From a checkpoint of a small audio embedding model.
Model: waveform 16khz input, arch convnext, norm rmsnorm, activation squared_relu, layers 6, width 192.
Training: muon at rate 0.015, 7800 steps, held-out accuracy 66%.
Rows from block 2 of a small audio embedding model, named by matrix and row number. Rows with one number belong to one neuron. Each number is 500 + 50 x the weight over its row's rms, rounded and kept within 0 to 999. All counts start at 0. Numbers have three digits each. After the name is the row's rms in percent of the matrix's.
After each neuron's rows are labels from the 100 clips, of 14848, where the neuron reaches its highest value: "loudest band" is the band of the loudest frequency at the time of the peak; "responds to" is what is common among them. Only what is clearly more common there than usual is listed. The data: acted Russian speech (Dusha).
# fc1: MLP up (model.blocks.2.mlp.fc1.weight, 768x192), inputs 0-95
# fc2: MLP down (model.blocks.2.mlp.fc2.weight, 192x768, transposed), outputs 0-95

fc1.546 105:493491565440562393429524559562489508367533442568587424473527490473470432546515453474425603534495463511492505529526508449568539565464476525464528565551578442471523610488517482502497514457485501387553439596490484514451545436417509567463569425484471464417463487543568486534450466489558466557
fc2.546 111:561463446441607485566543578509526470508560518561440592526518548496424436495461496449522557486585473535516495549522455619551491584494538503545526533482535491503464462437452507537465449438559444490506462491518541523575500497498479528486480514421525453453512590505479508373545569488514577456
loudest band: 250 to 500 Hz; 4000 to 8000 Hz
responds to: emotion: positive

fc1.720 120:439546499452467450454499517536445461605549598403471464550548571449452418488437510434541465429489574543536564560387526419513576485556533501510474493501581488470505467518601567437499497431426572531564519493491508537539510439465507539486442427496485606450397498518544508530414555459452463429
fc2.720 126:527542550439554531525519543543508441467506528481524568519484467577578490470530453582533531517451531584491528508514456514492601547361562456570546524538539588432509510453464476550509670382500504498453472411500454530520576483530498528524501524571465531574512497464447553512462507460555486513
loudest band: 500 to 1000 Hz
responds to: emotion: angry

fc1.150 102:447444536473392459431465497613416463558513520440629482490522435411481462464513473528450466549592431438448414529530548444555520505463440488464471486496492496468488478508537461496480518530525447549498463578514490498484544461437537548557516472542470442537521484392530585572459519478500491410
fc2.150 104:495504591467390427488457551522489476506444461519509472521538451463483637517556500513504489518507497443448585484522513494540627466484451458562495465481495563477520605466560379554368506607584467510531601499528518498482506474560461504481544469542464540517525514524559566462454547506500498503
loudest band: 250 to 500 Hz
responds to: emotion: positive

fc1.713 120:555517509508409430468393522460482529513517497591454557562499538526440528442624569468488538575524550492531509490475500531565478490572532487477467498467526501544521556454494498539485567470651594412505431469570496413523471419563438534453552601483466475426452478473541525501541438481469432435
fc2.713 119:454400391557502535550386499651447595487508500443553524495483550486522481504434497500604445501533501546536506531513505547504576516554519546465482503434447477487547561516541403585538459486556499516534488563480569523487544564499416568470566526415477489538550492453525436505572512543418443522
loudest band: 250 to 500 Hz
responds to: emotion: positive

fc1.327 105:404505414496500488420505518430577453463438506464575574494453493518531465509639494556494493472506511581565499506547469596436505413500540458441501559564445419471470530462426537470507530510559477582538530471525455480460544530520521427512500437477617476518499482508536608510465503544609551527
fc2.327 099:513544486441451509522501469449551451469526498512542506498553455504501404402453510609593512444502525526429511404508475541496507559504542428549408541429529434514494532469538427404488523455560539541587449471489515434501508618510530539482470486571561586542495564430451464544512435469557515524
loudest band: 500 to 1000 Hz
responds to: emotion: positive

fc1.565 135:502409585502452547489534494459383439507488480503571569480462509464422535465517584467430494477461453504499576505520520527462445472494478484475404531551527548567582464497453505394516383494569482471577560521503586546479566493474397464440489478577440554498529495478527470450481598555402528507
fc2.565 137:520512568401502452512422538476427580452425554558505552587472532452431504450499537531539568588546476550508416529431562615436517524505546437482497570450507617531502511570549528516493444555551497528509505457481558535533432471458428533493504457445429490512469456472535470430451581466539592424
loudest band: 250 to 500 Hz; 500 to 1000 Hz
responds to: emotion: positive

fc1.230 120:497431491440521516568464547479449506537493500510493447477429561533577504497470566547529445513547510544370479471525420496557480484555539567481544562579510532549480447582406518422415596518597485577568496514482560429468470517511406530473515532530454497571532545441511474498477501501514644528
fc2.230 122:493545513533488562506487507469384498484574426428438543505430499522590569520504580515528520514459492439389549509507470517483492561551568515543565481485487494492480502569510516412562556569526486475506546541438441471461490541491515556459386582467454633450518420452520479472470522524492625503
loudest band: 500 to 1000 Hz
responds to: emotion: positive

fc1.573 119:482386556473420455549505495465524478457539482439511510490521588454471504499504510525507450450368498465541540559480538543380580488483497448416556568495500454565525478536504502477495445635524501447482541448455586443486489513545484490500560546439495567470492509366604512482523515500434541552
fc2.573 125:504480417407505495466479468547508556440511605530411482570568480383492495480512453386494490511389450569449456500446409509525440509498569532541450492482472511515514531487488499493578443459507411541504541495528487483486452515485587526498474368490509528487507462401429426491539565456488504483
loudest band: 500 to 1000 Hz
responds to: emotion: positive

fc1.366 042:473550517495496522530418574479442500572612527462549531541456500532496513485435493455542521504472513484453525476518471458527511509432515525491574575493489514555483616550505626454508490534434448359615459590489431501488443467549524488539447583542485654433458450469462544510439470522543458581
fc2.366 035:487531470508513447457434454456547508546564507565533523500523551482534480497532595486510519487477472532453547490568515525527454475505529557460477496486572423472513562516521470500520552452423526459549465455356551502481564439480519546559521474460573424571495482452528470541515433522489430490
loudest band: 250 to 500 Hz; 500 to 1000 Hz
responds to: emotion: positive

fc1.645 119:467546494436548531502511533499522526441445470511535497491474512476462496462509437477432451528474467588455442492507527533496474546470513496473459524502636481523428625545546404504497451486520461451465459490532482480493446459582552490563511526566458474589464469436517385548500442543458486322
fc2.645 129:515440491502471522445411463450521586518523504515527464493552475519557559480525550459513513561401510529560567367496512560481594562525457468546496510548488513464536574484501562555588435583424525606468487433471545386517467481452501435473519536440501530473533493567471475500477429458523559484
loudest band: 500 to 1000 Hz
responds to: emotion: positive

fc1.142 105:537477460454386434422556470531523502506412455423516502495436535514504387474532545515441513610562510496577444518453487583471464421510547500470497495511604436458556605413532477575484566544611509526497502448471463480437446493571555510414543599480503430460474418548537520468384548544529402498
fc2.142 098:432501413482551490525509464602564539480540442518463534561482495479545427426451514511522477510558493436552499575469522510544577407638556498497420402475525441462531498434567509522460434570576440563537550459423538468499541405530369518474534521559486511491433566432436483433515456512433558536
loudest band: 4000 to 8000 Hz
responds to: emotion: positive

fc1.574 109:470555449528467572499478386485596479484472382526510509519493451472433543529560447555475479493445494383459521529492507494372485484484440569504506583474527440486541562605458487458462430506494475607516501388478452556563482561486547480433494531470454494430494532523485454482438496507488593554
fc2.574 111:499439463535457510446509405494451485460491541585507577448452543502476438429431417577501570499420556439478442481468498477429527492576431438648497511438518443520422480505387539492532476526527469500519501447506525524519522543407480539537576518517494471492580578487512526445576392492424435505
loudest band: 250 to 500 Hz
responds to: emotion: positive

fc1.640 048:469444592495516553473680542563539460477487497442498496504498560493459533561477416492528414465532526447505578537441516617492504478514479448481454518561501525577412446499475477471493385516457508482489548452571492405503544494406428444474531470474490555512430496492497578479577590480524660445
fc2.640 047:459541435422515480520414440456492500502536454508479493541491484458545536428436518499519461401480450634480522548485507493539520528484532453463454531478453440532524457478474515486547514451585537533574486515553499462476467539527512396446490510438479585604543446531539489455532513523611454476
loudest band: 500 to 1000 Hz
responds to: emotion: positive

fc1.282 056:511638509533464413624500524546572533457514471508467521425514566506541528487465462507441576401412476546550499536476531508450422532502451432515353509549495518541540531424508470536455514471377488559408478494499480468517455447490527491530569492544396581430437468572552497614475556494484517581
fc2.282 051:528480457491514544443477492478496451481516498478478608554500569489522500471599399481463392406481499458621582458520457506371438468548475504459534486504480470467595590502493489589474474505543511492555561494525581527477496509489431468540456454498485536510488467591469505544459538506481584485
loudest band: 500 to 1000 Hz
responds to: emotion: positive

fc1.611 099:526416600440575497438544526537440488497548460475491540521430492472485540565587501461494416487546547469482505593519476631478569468499471389437566568546500494540560525507448541447468527422481522447591586486489550512499536566542476484464521446520503616467508565568454511472485551452440563606
fc2.611 102:506514450502578486454468473437479469483526595505497560563489511346455494473561513484526582492503489554423419510384495396520437414492569485491572467536518491581477511417446589476544514542479504530506512484486461617496448538521547454553492447502500552620540453496513382452503539540529520479
loudest band: 500 to 1000 Hz
responds to: emotion: positive

fc1.719 119:400440558467491510495558479527513484478521500521457469437477443533571456582491543436443432525573602564403482504568466545512446483529553534440470408522490585464499487484531416479567495501480484592518431482550556495431540425473480440471407410498550496500500498492531382498487602514462626549
fc2.719 124:505580443554481550553512508445429521498582539586470455500388544460383435531545495459493485494508548567570485478540549498484651472550574480501534538475580489526592464533459437464513559502580542551578464464497455488458510407532472450408556586495423482498491547579487460471571500446525468446
loudest band: 500 to 1000 Hz
responds to: emotion: positive

fc1.455 071:534464500497528490548432527523509496493490439484425398450467444495528434520470496569561481450564472461452592596457540558458443422381492527529574503503558563499500511478519504497525456418464565434549479467577536492509496528540527481525461578580571556522463500601383473499546587457504589500
fc2.455 072:492469553568510554580509431443454453507521519513459456490489505572452403427511503565454379486417466418492503496444484467514468567487529551536542446517514491488510462566435554470466556494493480487542510524536501580430485468489429452486476512485445601620507436529560545512453541462539552589
loudest band: 500 to 1000 Hz
responds to: emotion: positive

fc1.586 140:487487509502504543473501437522528492439421433410480513478468513556417576440534467554422466449580539479432480585514454502538437454540521422398485461439531532468541470499568466414448449569573574507469501394502532525452571550526529503475444534439465480474426424452566546545422558437451447463
fc2.586 140:452551549412521505542482479543451520420525546529484524526600519462499460429470490609489551538521524494465480491511656495502518465586405504515546544524568486406469441568544460434547489643540509416469436541425548512547510446458521510468506454494520452529477430433518475490582515487432455463
loudest band: 4000 to 8000 Hz
responds to: emotion: positive

fc1.375 113:530447661483471450506546492499510590546561448517492465433463468468485501489519572425473406530551508443593518464484555609518542543552527505595478510572507600471530460494577511454459503474522426412534572542515569486537564474449509511483482479520438621518539519440494533470522492489353582537
fc2.375 101:609444430491456425549497523577462537413511520559547597567495464463540555451479578409478577530472542502486541459403507532452477464581517534452567479557465521505510597496601520496481461484531524503451478438483463565434459601469518538469518588478483570565520395450451452493549523449565540495
loudest band: 500 to 1000 Hz
responds to: emotion: positive

fc1.149 145:556452613438447437492498472574440580537544486525515483562391550464491463567563499441455420446526468469513398482563548596423555583480444485487535553579527500495542501457602497459476582534512480478521451449508523522558522514449577452485543473480418576558451536463548528448521492494480595501
fc2.149 130:505493467524534440534530581480485487481441512490470526539478554437530561566475463435458529506461479494466560450455570538437516463613516451538574530555493581552520486432510536493532483478604502493394549504534459552472470444497410505446471518520453518484572485563572521543589433510479423501
loudest band: 500 to 1000 Hz
responds to: emotion: positive

fc1.348 125:433529412494489514442533501454602435602461543456545491539568506497423536492530479448415573616496466534568433465511513477471494426539444469527487437471456460418561519571508397591547393482526497410520433450455406544543478456439601537504479536495489506569493493495525405578495451483461564512
fc2.348 133:493520494542426502432366482451527534449579558513548581588485475428480499476549497488517557528449515472440527532518456456464565519485516493508520495528478518537492538537424540421552565492524465484501453441471530517431512559419462449497549448476458508421548550570505585563554477551567483406
loudest band: 500 to 1000 Hz
responds to: emotion: positive

fc1.709 085:522554568483552558446473567496476461381537399569525412457579465451554489482391488523465500419516429515529480440432454512484547528444398508523475510476449514501493497472503479498652457555475561454465488516425511524500541559485562545539440514503425470491534590470470552480523562504412458511
fc2.709 085:456430482452482357535500516505532506543475429438458575533514526415495540470555496532471451527554477542524542550517461585484508432536446590467496452462572479561560493477588549601611490529555480564495523471564589442464475513560454523475478394528440474451478419604498585430491553503617485655
loudest band: 250 to 500 Hz
responds to: emotion: positive

fc1.162 039:509528608605515532506573536484548526549482510510526508503486501497486481462573517550535458399570564458507485488466541607487470541430489417521603557550496433450534514524475438446439478557511465449524503537505457417451479528523500513494560458470549605544514542502545448515603512505548544529
fc2.162 033:501468484518505576540485479499433497534463397508464520515460484513466491500435598506453515445501440494477653485410488551518502591573552488507457597394551488482471539415398542446561588456538558570505498513490494560624478480465436492387554639494448492447480564392514539485461511475545562413
loudest band: 500 to 1000 Hz
responds to: emotion: positive