From a checkpoint of a small audio embedding model.
Model: 2.13M parameters, arch convnext, norm rmsnorm, layers 6, width 192.
Rows from block 2 of a small audio embedding model, named by matrix and row number. Rows with one number belong to one neuron. Each number is 128 + 32 x the weight over its row's rms, rounded and kept within 0 to 255. All counts start at 0. Numbers have three digits each.
After each neuron's rows are labels from the 100 clips, of 14848, where the neuron reaches its highest value: "strongest on" is what is common among them. Only what is clearly more common there than usual is listed. The data: acted Russian speech (Dusha). In brackets: how many of the 100, against the usual share in percent.
# fc1: MLP up (model.blocks.2.mlp.fc1.weight, 768x192), inputs 96-191
# fc2: MLP down (model.blocks.2.mlp.fc2.weight, 192x768, transposed), outputs 96-191

fc1.39:125192163053132133144107117162148165149134098136146111137119149137179157145063150104131118118119095151142146096098126134171123186116066097153108122144196160145168052164115119080132109111087144098146161168107150137102161094154112091156105094084096122124129122120111111117179164163082146171
fc2.39:100131132087153104125159127159141096153118092091137165137119174120126113059153156143130117166169137139066105137100192132146087181140116170193122173129103079128133102156135103137158151079195131155143154167062148080181132161171131103127072096120108118145097129134131136100149128159139117146
strongest on: emotion: angry (63 vs 18.3)

fc1.699:117125087099085111090042135184144128130102106142187147076106112133166142095225148179072134138123138149120134083146087136125085131079209100124118096101143174143134101111179132095117100123172080143139087092098128125139167106161150076100144146148107104085096156128137174119107109155130122188
fc2.699:151100117172102115145113114127130195110060094154134103130148125158083128120158093170084103138131114133134155149169170109147094115086116114119135162151066147078164140136091089156090178168165091104135134160144141085093087129113184125126096141076147100083120163103168152112191146151049200120
strongest on: emotion: sad (66 vs 27.8)

fc1.436:120124108171196154096069166160165120135100116109148134112135129140035171095078127129165157163148135125103146151162111099116156161131144076154129111125167163123069124083128062122109159115184151129111154144122132055137105108153117118127090190067123094150147128125130137124170091152082129137
fc2.436:157121150127129085114097179108154118143156111145067126105129087147080100072110108135139092171059125136146132087099071136133152179178108161156162094109145138117114111128134093113109177094119119109100157114108103122130111135082100159064161166102197110092155137134122110140110121164153092106
strongest on: emotion: positive (82 vs 18.5)

fc1.503:130112106179103088143144101103148149137163100147068125123073147135188157218114132165099130197054150217073082130157108177115127073085150093115161082225157089148142167136073131163121112103087177063106126124129109147166114147168110146158179144117159154134138193124132156201101153130177134110
fc2.503:127143215140159159145159103137158093104136122116190130112109115138162105146129139126113143077154155117125144070104138110063112154059170119119112128110100161104149133117103094130066045075112136144127084164216116136126088095141101157100153107117138171126158169208129138094108122115101143125
strongest on: emotion: positive (38 vs 18.5)

fc1.363:128160137118114138163117097102151106142134128146111096139129096119177152104055045101114092143097076111131115108172119102139121147115146109108129133076155153081147159152173110114126167151178150213102129088109132099114164155093084135122143139129105174133106063171115093126131114108147094158
fc2.363:144094125185128126145114170138147137112122106156129157116135092191163126168073099108117126105121148145133161162070121145117113093151134163146148138185130151171122109145121097083118164085105090114129140175115129166144153113138091140069161092120157137088097223138150179159125050167117171109
strongest on: emotion: positive (48 vs 18.5)

fc1.300:118112115079102151178056120106109117067143110129152147127124219105129119190127077090102127132122137134155111109132159153136090052146074128126067102122133121178122176221098116147043148155144078096151148108108092136135188128153078119152079149123119149131129085081163074107169108096125194161
fc2.300:151106117125073038072110151123170164115141147118124162118146141099118077155065099127115157140103121129092115077147139116106075146016141131130117203146112052153086143069172167083100138146107130112038147111109067116125169095154149106130122095131092117122112089124182126076085045128104083109
strongest on: emotion: positive (51 vs 18.5)

fc1.426:097092169173128141110151147148130099163199111105163111149053112118125115174147122110104109148156090094151080138155172115079145156158181162146171141153087085146094141149089102099143132116135164127130194172090169099101158108163129122131104100198084085153151087090165137088105132119195138153
fc2.426:106090132168126149179165164118154178094121134135161145113155105112179181194054116136093085136165155104105167143078110143065162110128135103096109163177130130094132137183077070159128137119124135128140177169153144147155152149171125126128137129117161143114132127128131201018109146042132117137
strongest on: emotion: sad (59 vs 27.8)

fc1.339:139099116133157130072060099120157144100102142165126139100093177054158114168139085152099142129185184193188138068158143159122157095177067097083119146149102109119105087122162125097121097105084085188100089103164161101142147138124128127133080097090067146172138129161110058138107124133170160122
fc2.339:167114051189160128124212168117115144164112088117140079170147163159146078088116167098128175135097202116111137135166110130152087162022131163113093166099138092096129160128117117074110099095153117130137159082062042099111093080118110103130148097148173124132139141170154182117111117113111102115
strongest on: emotion: positive (43 vs 18.5)

fc1.744:148158149138144108092108101141177115179124140088140121161155089119091152188104100159108062131134106148135124161150087112102174061097133114134124195100145115136118121119136111092097106164179088124160168155148109093119154097135161108125175144155059169122167130114135105107109080149104197142
fc2.744:101174138119088178131114117133124178138106144215140173115123130146049127170171136091093171132140149126128138118138060120114115095138156123063170079132078059123092160116108132149076147085149070101124132123135089122131127091128130128164091079127163099170075104154141124129083114167145139131
strongest on: emotion: positive (42 vs 18.5)

fc1.533:121072132150170083147113108136118101139108147157155152171148085110081120088134131155096128140145070116155153119118075121123123134084126132150133191166231115070130100126123112099086121149132105110145112147128184131169123136091072140087126122082102157129158114112133135129136166143105148190
fc2.533:129108118099190127142146125122078128128122114131163177157170142087123163091160068132078136079173124139134084114116145117156134146099125151099188170142123184113103172175125138104096145107227101095034136115086075115155183145124068116182090174149122171088152097169113110092158121104087165059
strongest on: emotion: positive (63 vs 18.5)

fc1.477:117112143116128171176120156104158144164169176177158139131097106108066064117119132131114092094134119131108152084133138118146162111152169130123065059102091144129118117124178089135125091152082117118118133098183148114138185124162161158102185064159112109114170102147160149118099116121139124114
fc2.477:187147080156081136094137091092114151114088178148115096208136125126077077137110165064113105110099152129100119121059159103118129151194141120172101106099124083111123158114099077141098147132093116130142099106156116137130168157194137095074092137126093137076118093080154153111132157094166139110
strongest on: emotion: angry (60 vs 18.3)

fc1.574:138142133177185119100152120142152133177097156108078148184155122135118112116170153092130093159137138062137100127157169105130097093085130210117111232143097115101114176188174120075125089112115144140081086148153142090102141157095135047141118122150111131117091083156114089115109128197149139119
fc2.574:121161142087077132096095106131125146135095086115072160112154123178123125128140181162127197141119203137131066171142071137158126127169089112142145108148171103162160142108176092126141137115142143105147121125188070090147139067107132158163131116133140148109046160056142100173099132106088083150
strongest on: emotion: positive (41 vs 18.5)

fc1.187:109156138159159134125157152123142135136144111072175151166141123128130239127081149124167206130122094068152118147105138149107173117156162086155107093155050173184118081122105084131105115104137181122136138174123134128153093092121111132131166057120149192127102132126107142128101105121116124180
fc2.187:138123172186156170132112111083091166107133166093105202175168113126143074106203137237152163136124164146158097088103122112077137120172181178103074070125071072136156151131165154140168134128144079096105113108101155147118114149134094112198126158154148174129100169130150164129175084119127112153
strongest on: emotion: angry (87 vs 18.3)

fc1.95:194180121194102187167073096124158067140075094089166107136115111155105111146160097165199148109146122067105095140152117150112119118144157103184141116098225104120114100107145147090138129068104126063147167146133139132137124091140124092134118130128129048153170124125131123149125132137126169151
fc2.95:122132099141222066147093099158188197159159180116074171117106167151086184111090132111163125138102156183125131106133119155175177125153120197107154096096165179161149131140122122122130178122130166112158190112147135126141193174081114193087104126126165083170180113138115073086104144126160171097
strongest on: emotion: positive (83 vs 18.5)

fc1.196:150132096100101116163147180109127114144141166097160172156128078152126138117157109098149074138108161134100137119179117112108144117138127091149133135122117105080113074113127117179142157099167103117141162090154226106161129139079144029119119156110113167121199106098105194143106149147107099112
fc2.196:134134095143134131061148027144139139155183149097145143061169145101142092147156115148116118149157142139126122151146100198115141160115135063131115156124123175117164079146211121140137128130124098146115155097092078082098116129082141130112150099089122108127112121129172108116079156061109126166
strongest on: emotion: positive (68 vs 18.5)

fc1.674:080090152166159102216122078099126173097166144134112111153140143142147128112148073162134150084136111090137097208095105179130073145136114122121110068152128122098141100166147062105123121077070108122117111165102126164104118141074114180130113073093102171060112165087110142124113137103129130144
fc2.674:109090109120138190131155189134160129088110175095167139090128220083076122167097166105104134082073110095154118139092042140096140105136124113155129140076073154136142195132134113109111184157103150152104111049163128089174131155138128098116093133190108140197081131171124168107077104100154128156
strongest on: emotion: angry (44 vs 18.3)

fc1.150:109151137140095083145097138135121157146110152151161064115183074115212128136132083085134122148107092114127111078081152097133061099132123211156112159093095152133141144178132139125090087099113126120218092084122135108094120100134093108160185074174083196137124147094150165080126094085150141152
fc2.150:108122116141158141200143138148159082146176163160122194111208124142132107134129151119171163122126150109074147132173132131125146161130134131086087066101135204091094079177143134110082108053149133168110160160165114116191104106082126142137068072089119189136083161103150110110117094139164097148
strongest on: emotion: positive (39 vs 18.5)

fc1.441:126172076182056153194077141149153075119143153140147108108081161127132098097174172195111100143137130111094092125115119186105125092142104123108146099130195118139137128089106105141132164067097146144142158108073199164144090138111125114143177116066119176166130177120105176094022138102139167060
fc2.441:117092160149128104112093156191184138137101089115115147095143111092142175114154118127110139065092121146100172136142148090141143140039105088113135124095108171100115144099142164132125120103113049149104125102136097113096135078114144099067150136116145119181142124146108127126126140174128108147
strongest on: emotion: positive (94 vs 18.5)

fc1.623:110101090156173142218152114127110141105127157148143095130120108139141119142127189160133143138170130174199072121125123138102161074127163117171139134095088124066182134193119089135134125180136114141138121061107144193191104132100155166158084114151156147186138068077158151126110176107087156143
fc2.623:157091155157211085143112147098171185071119150122136194095121154126135105169139146094146070103120115188093130133091104087133112118149112101141092153097143089080139151155177129105136114143147156109119119089109063073116096131127157078074112131157087191212123117163161143086085116069121112099
strongest on: emotion: angry (62 vs 18.3)

fc1.701:116102143148140139146159111114160116187121163174158123140151161159091111190085071144156104115049113169091119133103128124111210137109139102130143124141118119104095107062094086154050161144105130151151151166141157120117082086119169166091156112111126093165143152130117099145122160100114116185
fc2.701:084109101192072180121076110099099151129047134119124106146141086108085118167139174118144160114101160079145166094104181128134149150188110158092139109162092098127141162167105185088096117142111150099116087144120109167088126114168164064111150097168158104112074112116110170061170123090165129140
strongest on: emotion: positive (40 vs 18.5)

fc1.490:145069173161140091149158122124167168149100172145087095118123147136101116141133159095114116125151177126114135170102157152137169106108057103096165141095038092115109141125104152131151104076094150163089056134100148198133073156135119115163109116139123126143151090115156109126062178105141139149
fc2.490:138132133137143165144147110151147195124134104119116097162129124208128126113178136117117215106134083201138106107096109166150076129147088157132092110109086054203127127136143077097057166156076129131134097089110114198111179108139140028053153109103200140167137182234140145134109097127142112132
strongest on: emotion: angry (54 vs 18.3)