From a checkpoint of a small audio embedding model: held-out accuracy 66%, trained on acted Russian speech (Dusha).
Rows from block 2 of a small audio embedding model, named by matrix and row number. Rows with one number belong to one neuron. Each number is 500 + 40 x the weight over its row's rms, rounded and kept within 0 to 999. All counts start at 0. Numbers have three digits each.
Before each neuron's rows are labels from the 100 clips, of 14848, where the neuron reaches its highest value: "strongest on" is what is common among them. Only what is clearly more common there than usual is listed. The data: acted Russian speech (Dusha).
# fc1: MLP up (model.blocks.2.mlp.fc1.weight, 768x192), inputs 0-95
# fc2: MLP down (model.blocks.2.mlp.fc2.weight, 192x768, transposed), outputs 0-95

strongest on: emotion: positive
fc1.700:485514513529478491524510522484554425456462449535461534525432513503535465472477527505562412455521511555565437567517465477550480484403460472472413522532535499521576462540524503519498515428441513527503508480574497458506505506542601440461535475460450471490426495464551477516496522466472434487
fc2.700:488536461507502544472464417595443529481469608516510519492546543476502509491552406611467503494417507471553567491534584476449495450604479489508493500531501527502488531511529540573503540581475507519489477542533514518555468491479440463475433448503450508515475493535472448478465481561430527532

strongest on: emotion: angry
fc1.507:551478518476500532455519569496506465505528507556538525493569469472552568562484535465486553533474547451466437545480545530573533559493482539511486578445533491501424544510478579503425510460524483486574529504442513505512538474507462431533491518472450429533466561395521456545538484496481529460
fc2.507:511525526591498550410402551470487569519506505499459523507520531476503507484460438551578501575497526459459460542567443498465495581552525550425502561483538420513497528454480553516525503492429486547466548542488530397491454494521500500530462508488534511517492525481508473514485494572557507482

strongest on: emotion: angry
fc1.108:526491508526527537474475480535518516482534478521590464535447500597471524560463495514503448455477544507496525530508492590536460495510520541477478378461571567469473539451520519452475478483542484520475541490503563512492474459427455449435472553447505461504502450560517505481546492550518519471
fc2.108:535517472472510529467497533484553526423494519440510519480524540501485496582488486473524454508450493484458540549472525496498533499517456537462485474452485519513491423504548520481486535563457508502431530518503469540409484533465538417545424528460516550559493486536510399442552496483441469531

strongest on: emotion: positive
fc1.363:427532488519532502478476501508537543529491454506524435555502520408529578475468426523456473497464565457447514541484390495513449495458485432447549521514435501578610561447559482486503467472593506524435486483480467484444540490468443516505479395528529570536504575529513459501473464512482518522
fc2.363:488522496593425539566442428503452431472510462455491472539505424417405550436498463560467476586487507506478533417503498466457495544460542494528439519471456489504426511413480515488519558518545525514475544477462544479478496469510497564456530504556568494560517519487529526491481541554467513557

strongest on: emotion: angry
fc1.598:501554579571408515485502483497479447511510511564495500535392527460567536544495482423448551526544625573484512496450543522589477535444553535481532439459562426535427528526521504435554549500530512469522520488537457465489451529486513447453525492513466488603473572546511481552585472492487499557
fc2.598:507450535436537450472444508462461453520502539436472435522465519470475512489456499489518487508452467535473479513484526442456490590468477472509538491497481412503429526476537521463493561472391488526498503434491540461536456483440446464533503519565521498445530437422540493500513484523486502546

strongest on: emotion: angry
fc1.4:438550492548517542539519513545474514499520560475532500546486480524465515535408450468464551518503540460436497525548508540515487525494501529543520555465395548519521399451547545509414539473591503511497487517632493531499503469535465490533484487458468486457498477508510443514435513510521511491
fc2.4:450411411503520522477536527487478552524486428433512535512553514499458508513436429485471522479530459510518509498585464561512495452507451515506437495519522479494542487522481531513427549562539491480511515513395463471458534470589475501419501466539444550465460444492492501486479503509425555490

strongest on: emotion: positive
fc1.533:528481553529518575490519496574388530465532503526514504460492528494561488466531587485518445557533510501636504571484521571469494555522471459492491555564472585517449459492514463447469524561462426491550528456430474486565514608473456530475513460475457546507490478529513544460512486545468545530
fc2.533:508407463523505411449482497534456446418460493530570481519529517460483507540427529472509527455448471517507433460511506551434517538442477538533517520495517503556497481449536552492443493491517452500482552511552524582523468477516518460444485529527474532467510476446501474498465512522468466514

strongest on: emotion: angry
fc1.359:516502508595468456549478541541473534505531523483485462532600541437541599509523517398560538459528484560492446487563457543493508539533544522567463436470464472521517541446557530544459442545598527457465466460537546520479485452427459497474509539463507502548454518554412510446514483469504505488
fc2.359:617497481493475496536479441495523521456439497497443476544510511489530479547433534467480524529535496604491560535532531442454494519522466466546486512456485454517431490508472490569445451513446517478463414556447448454491512537477439467506480523468578505442483450486512476562455491505472552459

strongest on: emotion: angry
fc1.493:469476567535558501497531452519569575511541524446433514478514516516495517498476489545493452419544524541503519543558420539540495493513507461506485481520523516490595510503565536513466487528516467524430500413463518506599580457559465462395483558545445482484517483511493456525496499545525497465
fc2.493:514457441491497537489550532526510493488569499465480498555475507434556531497464466455521463510525546513523466501463430511530565522478438495460534451518561558479542430501516519478541559510565533488533471508514473516470529481446496446532546509509473533413527465515498520495488490539588503524

strongest on: emotion: positive
fc1.37:472518470491465512503486486497473476469501502527474487563449474528523465489524488474422425465510433469502556437426535487484482496570500493518522452553512489503512498546496502533502523552530504435521505566557507554440481496504509502480499501554458544543476517498544547508514543559528466430
fc2.37:478448552462508418491414567485522540447458471553457497476453567571475524464551482473485499425519490577451527501463503558498474443496511419414495403541497524522525519483530464483449450532495519477512481437511426523484531529516543532510518516553488443539512485559457551494530539474524482415

strongest on: emotion: angry
fc1.235:473494478503447504503505507506471478510527437397538467474464509434455501560494486520482494418528485435598476565480477386469511508537480451506498542499555389472441392579466553480509532482557524475530478462448514531423517478529505441482537495497498507509508454507500537420435480475444470491
fc2.235:448505542572543489461490512559542426496518526467511462502446502513557517496535475575474463491523538492504519538471517539511480596514515472575481540510478552604500433610498552582489532493516470463542496449555558541529442365502482433492425505510446473494513503501496471514463535454492416433

strongest on: emotion: positive
fc1.339:504519466554511438526543557500453510491528491546489531477454486545495518460524504486507456465438553498471478461543470554557462493441473511483461463533478486520486464557543520446464491491470494495462441454575534559498539539453550494523555517543401575471460484483576565572461460494509456519
fc2.339:516492486526459548484466433466499495476485620518489474502541545445474525425486529488576562478439477511468483520516538514469459502493509435485450538500472546528512463492488456560468496540435527481457531519414471506474512508494440563510490525496465445498513534472457537516440439534471492536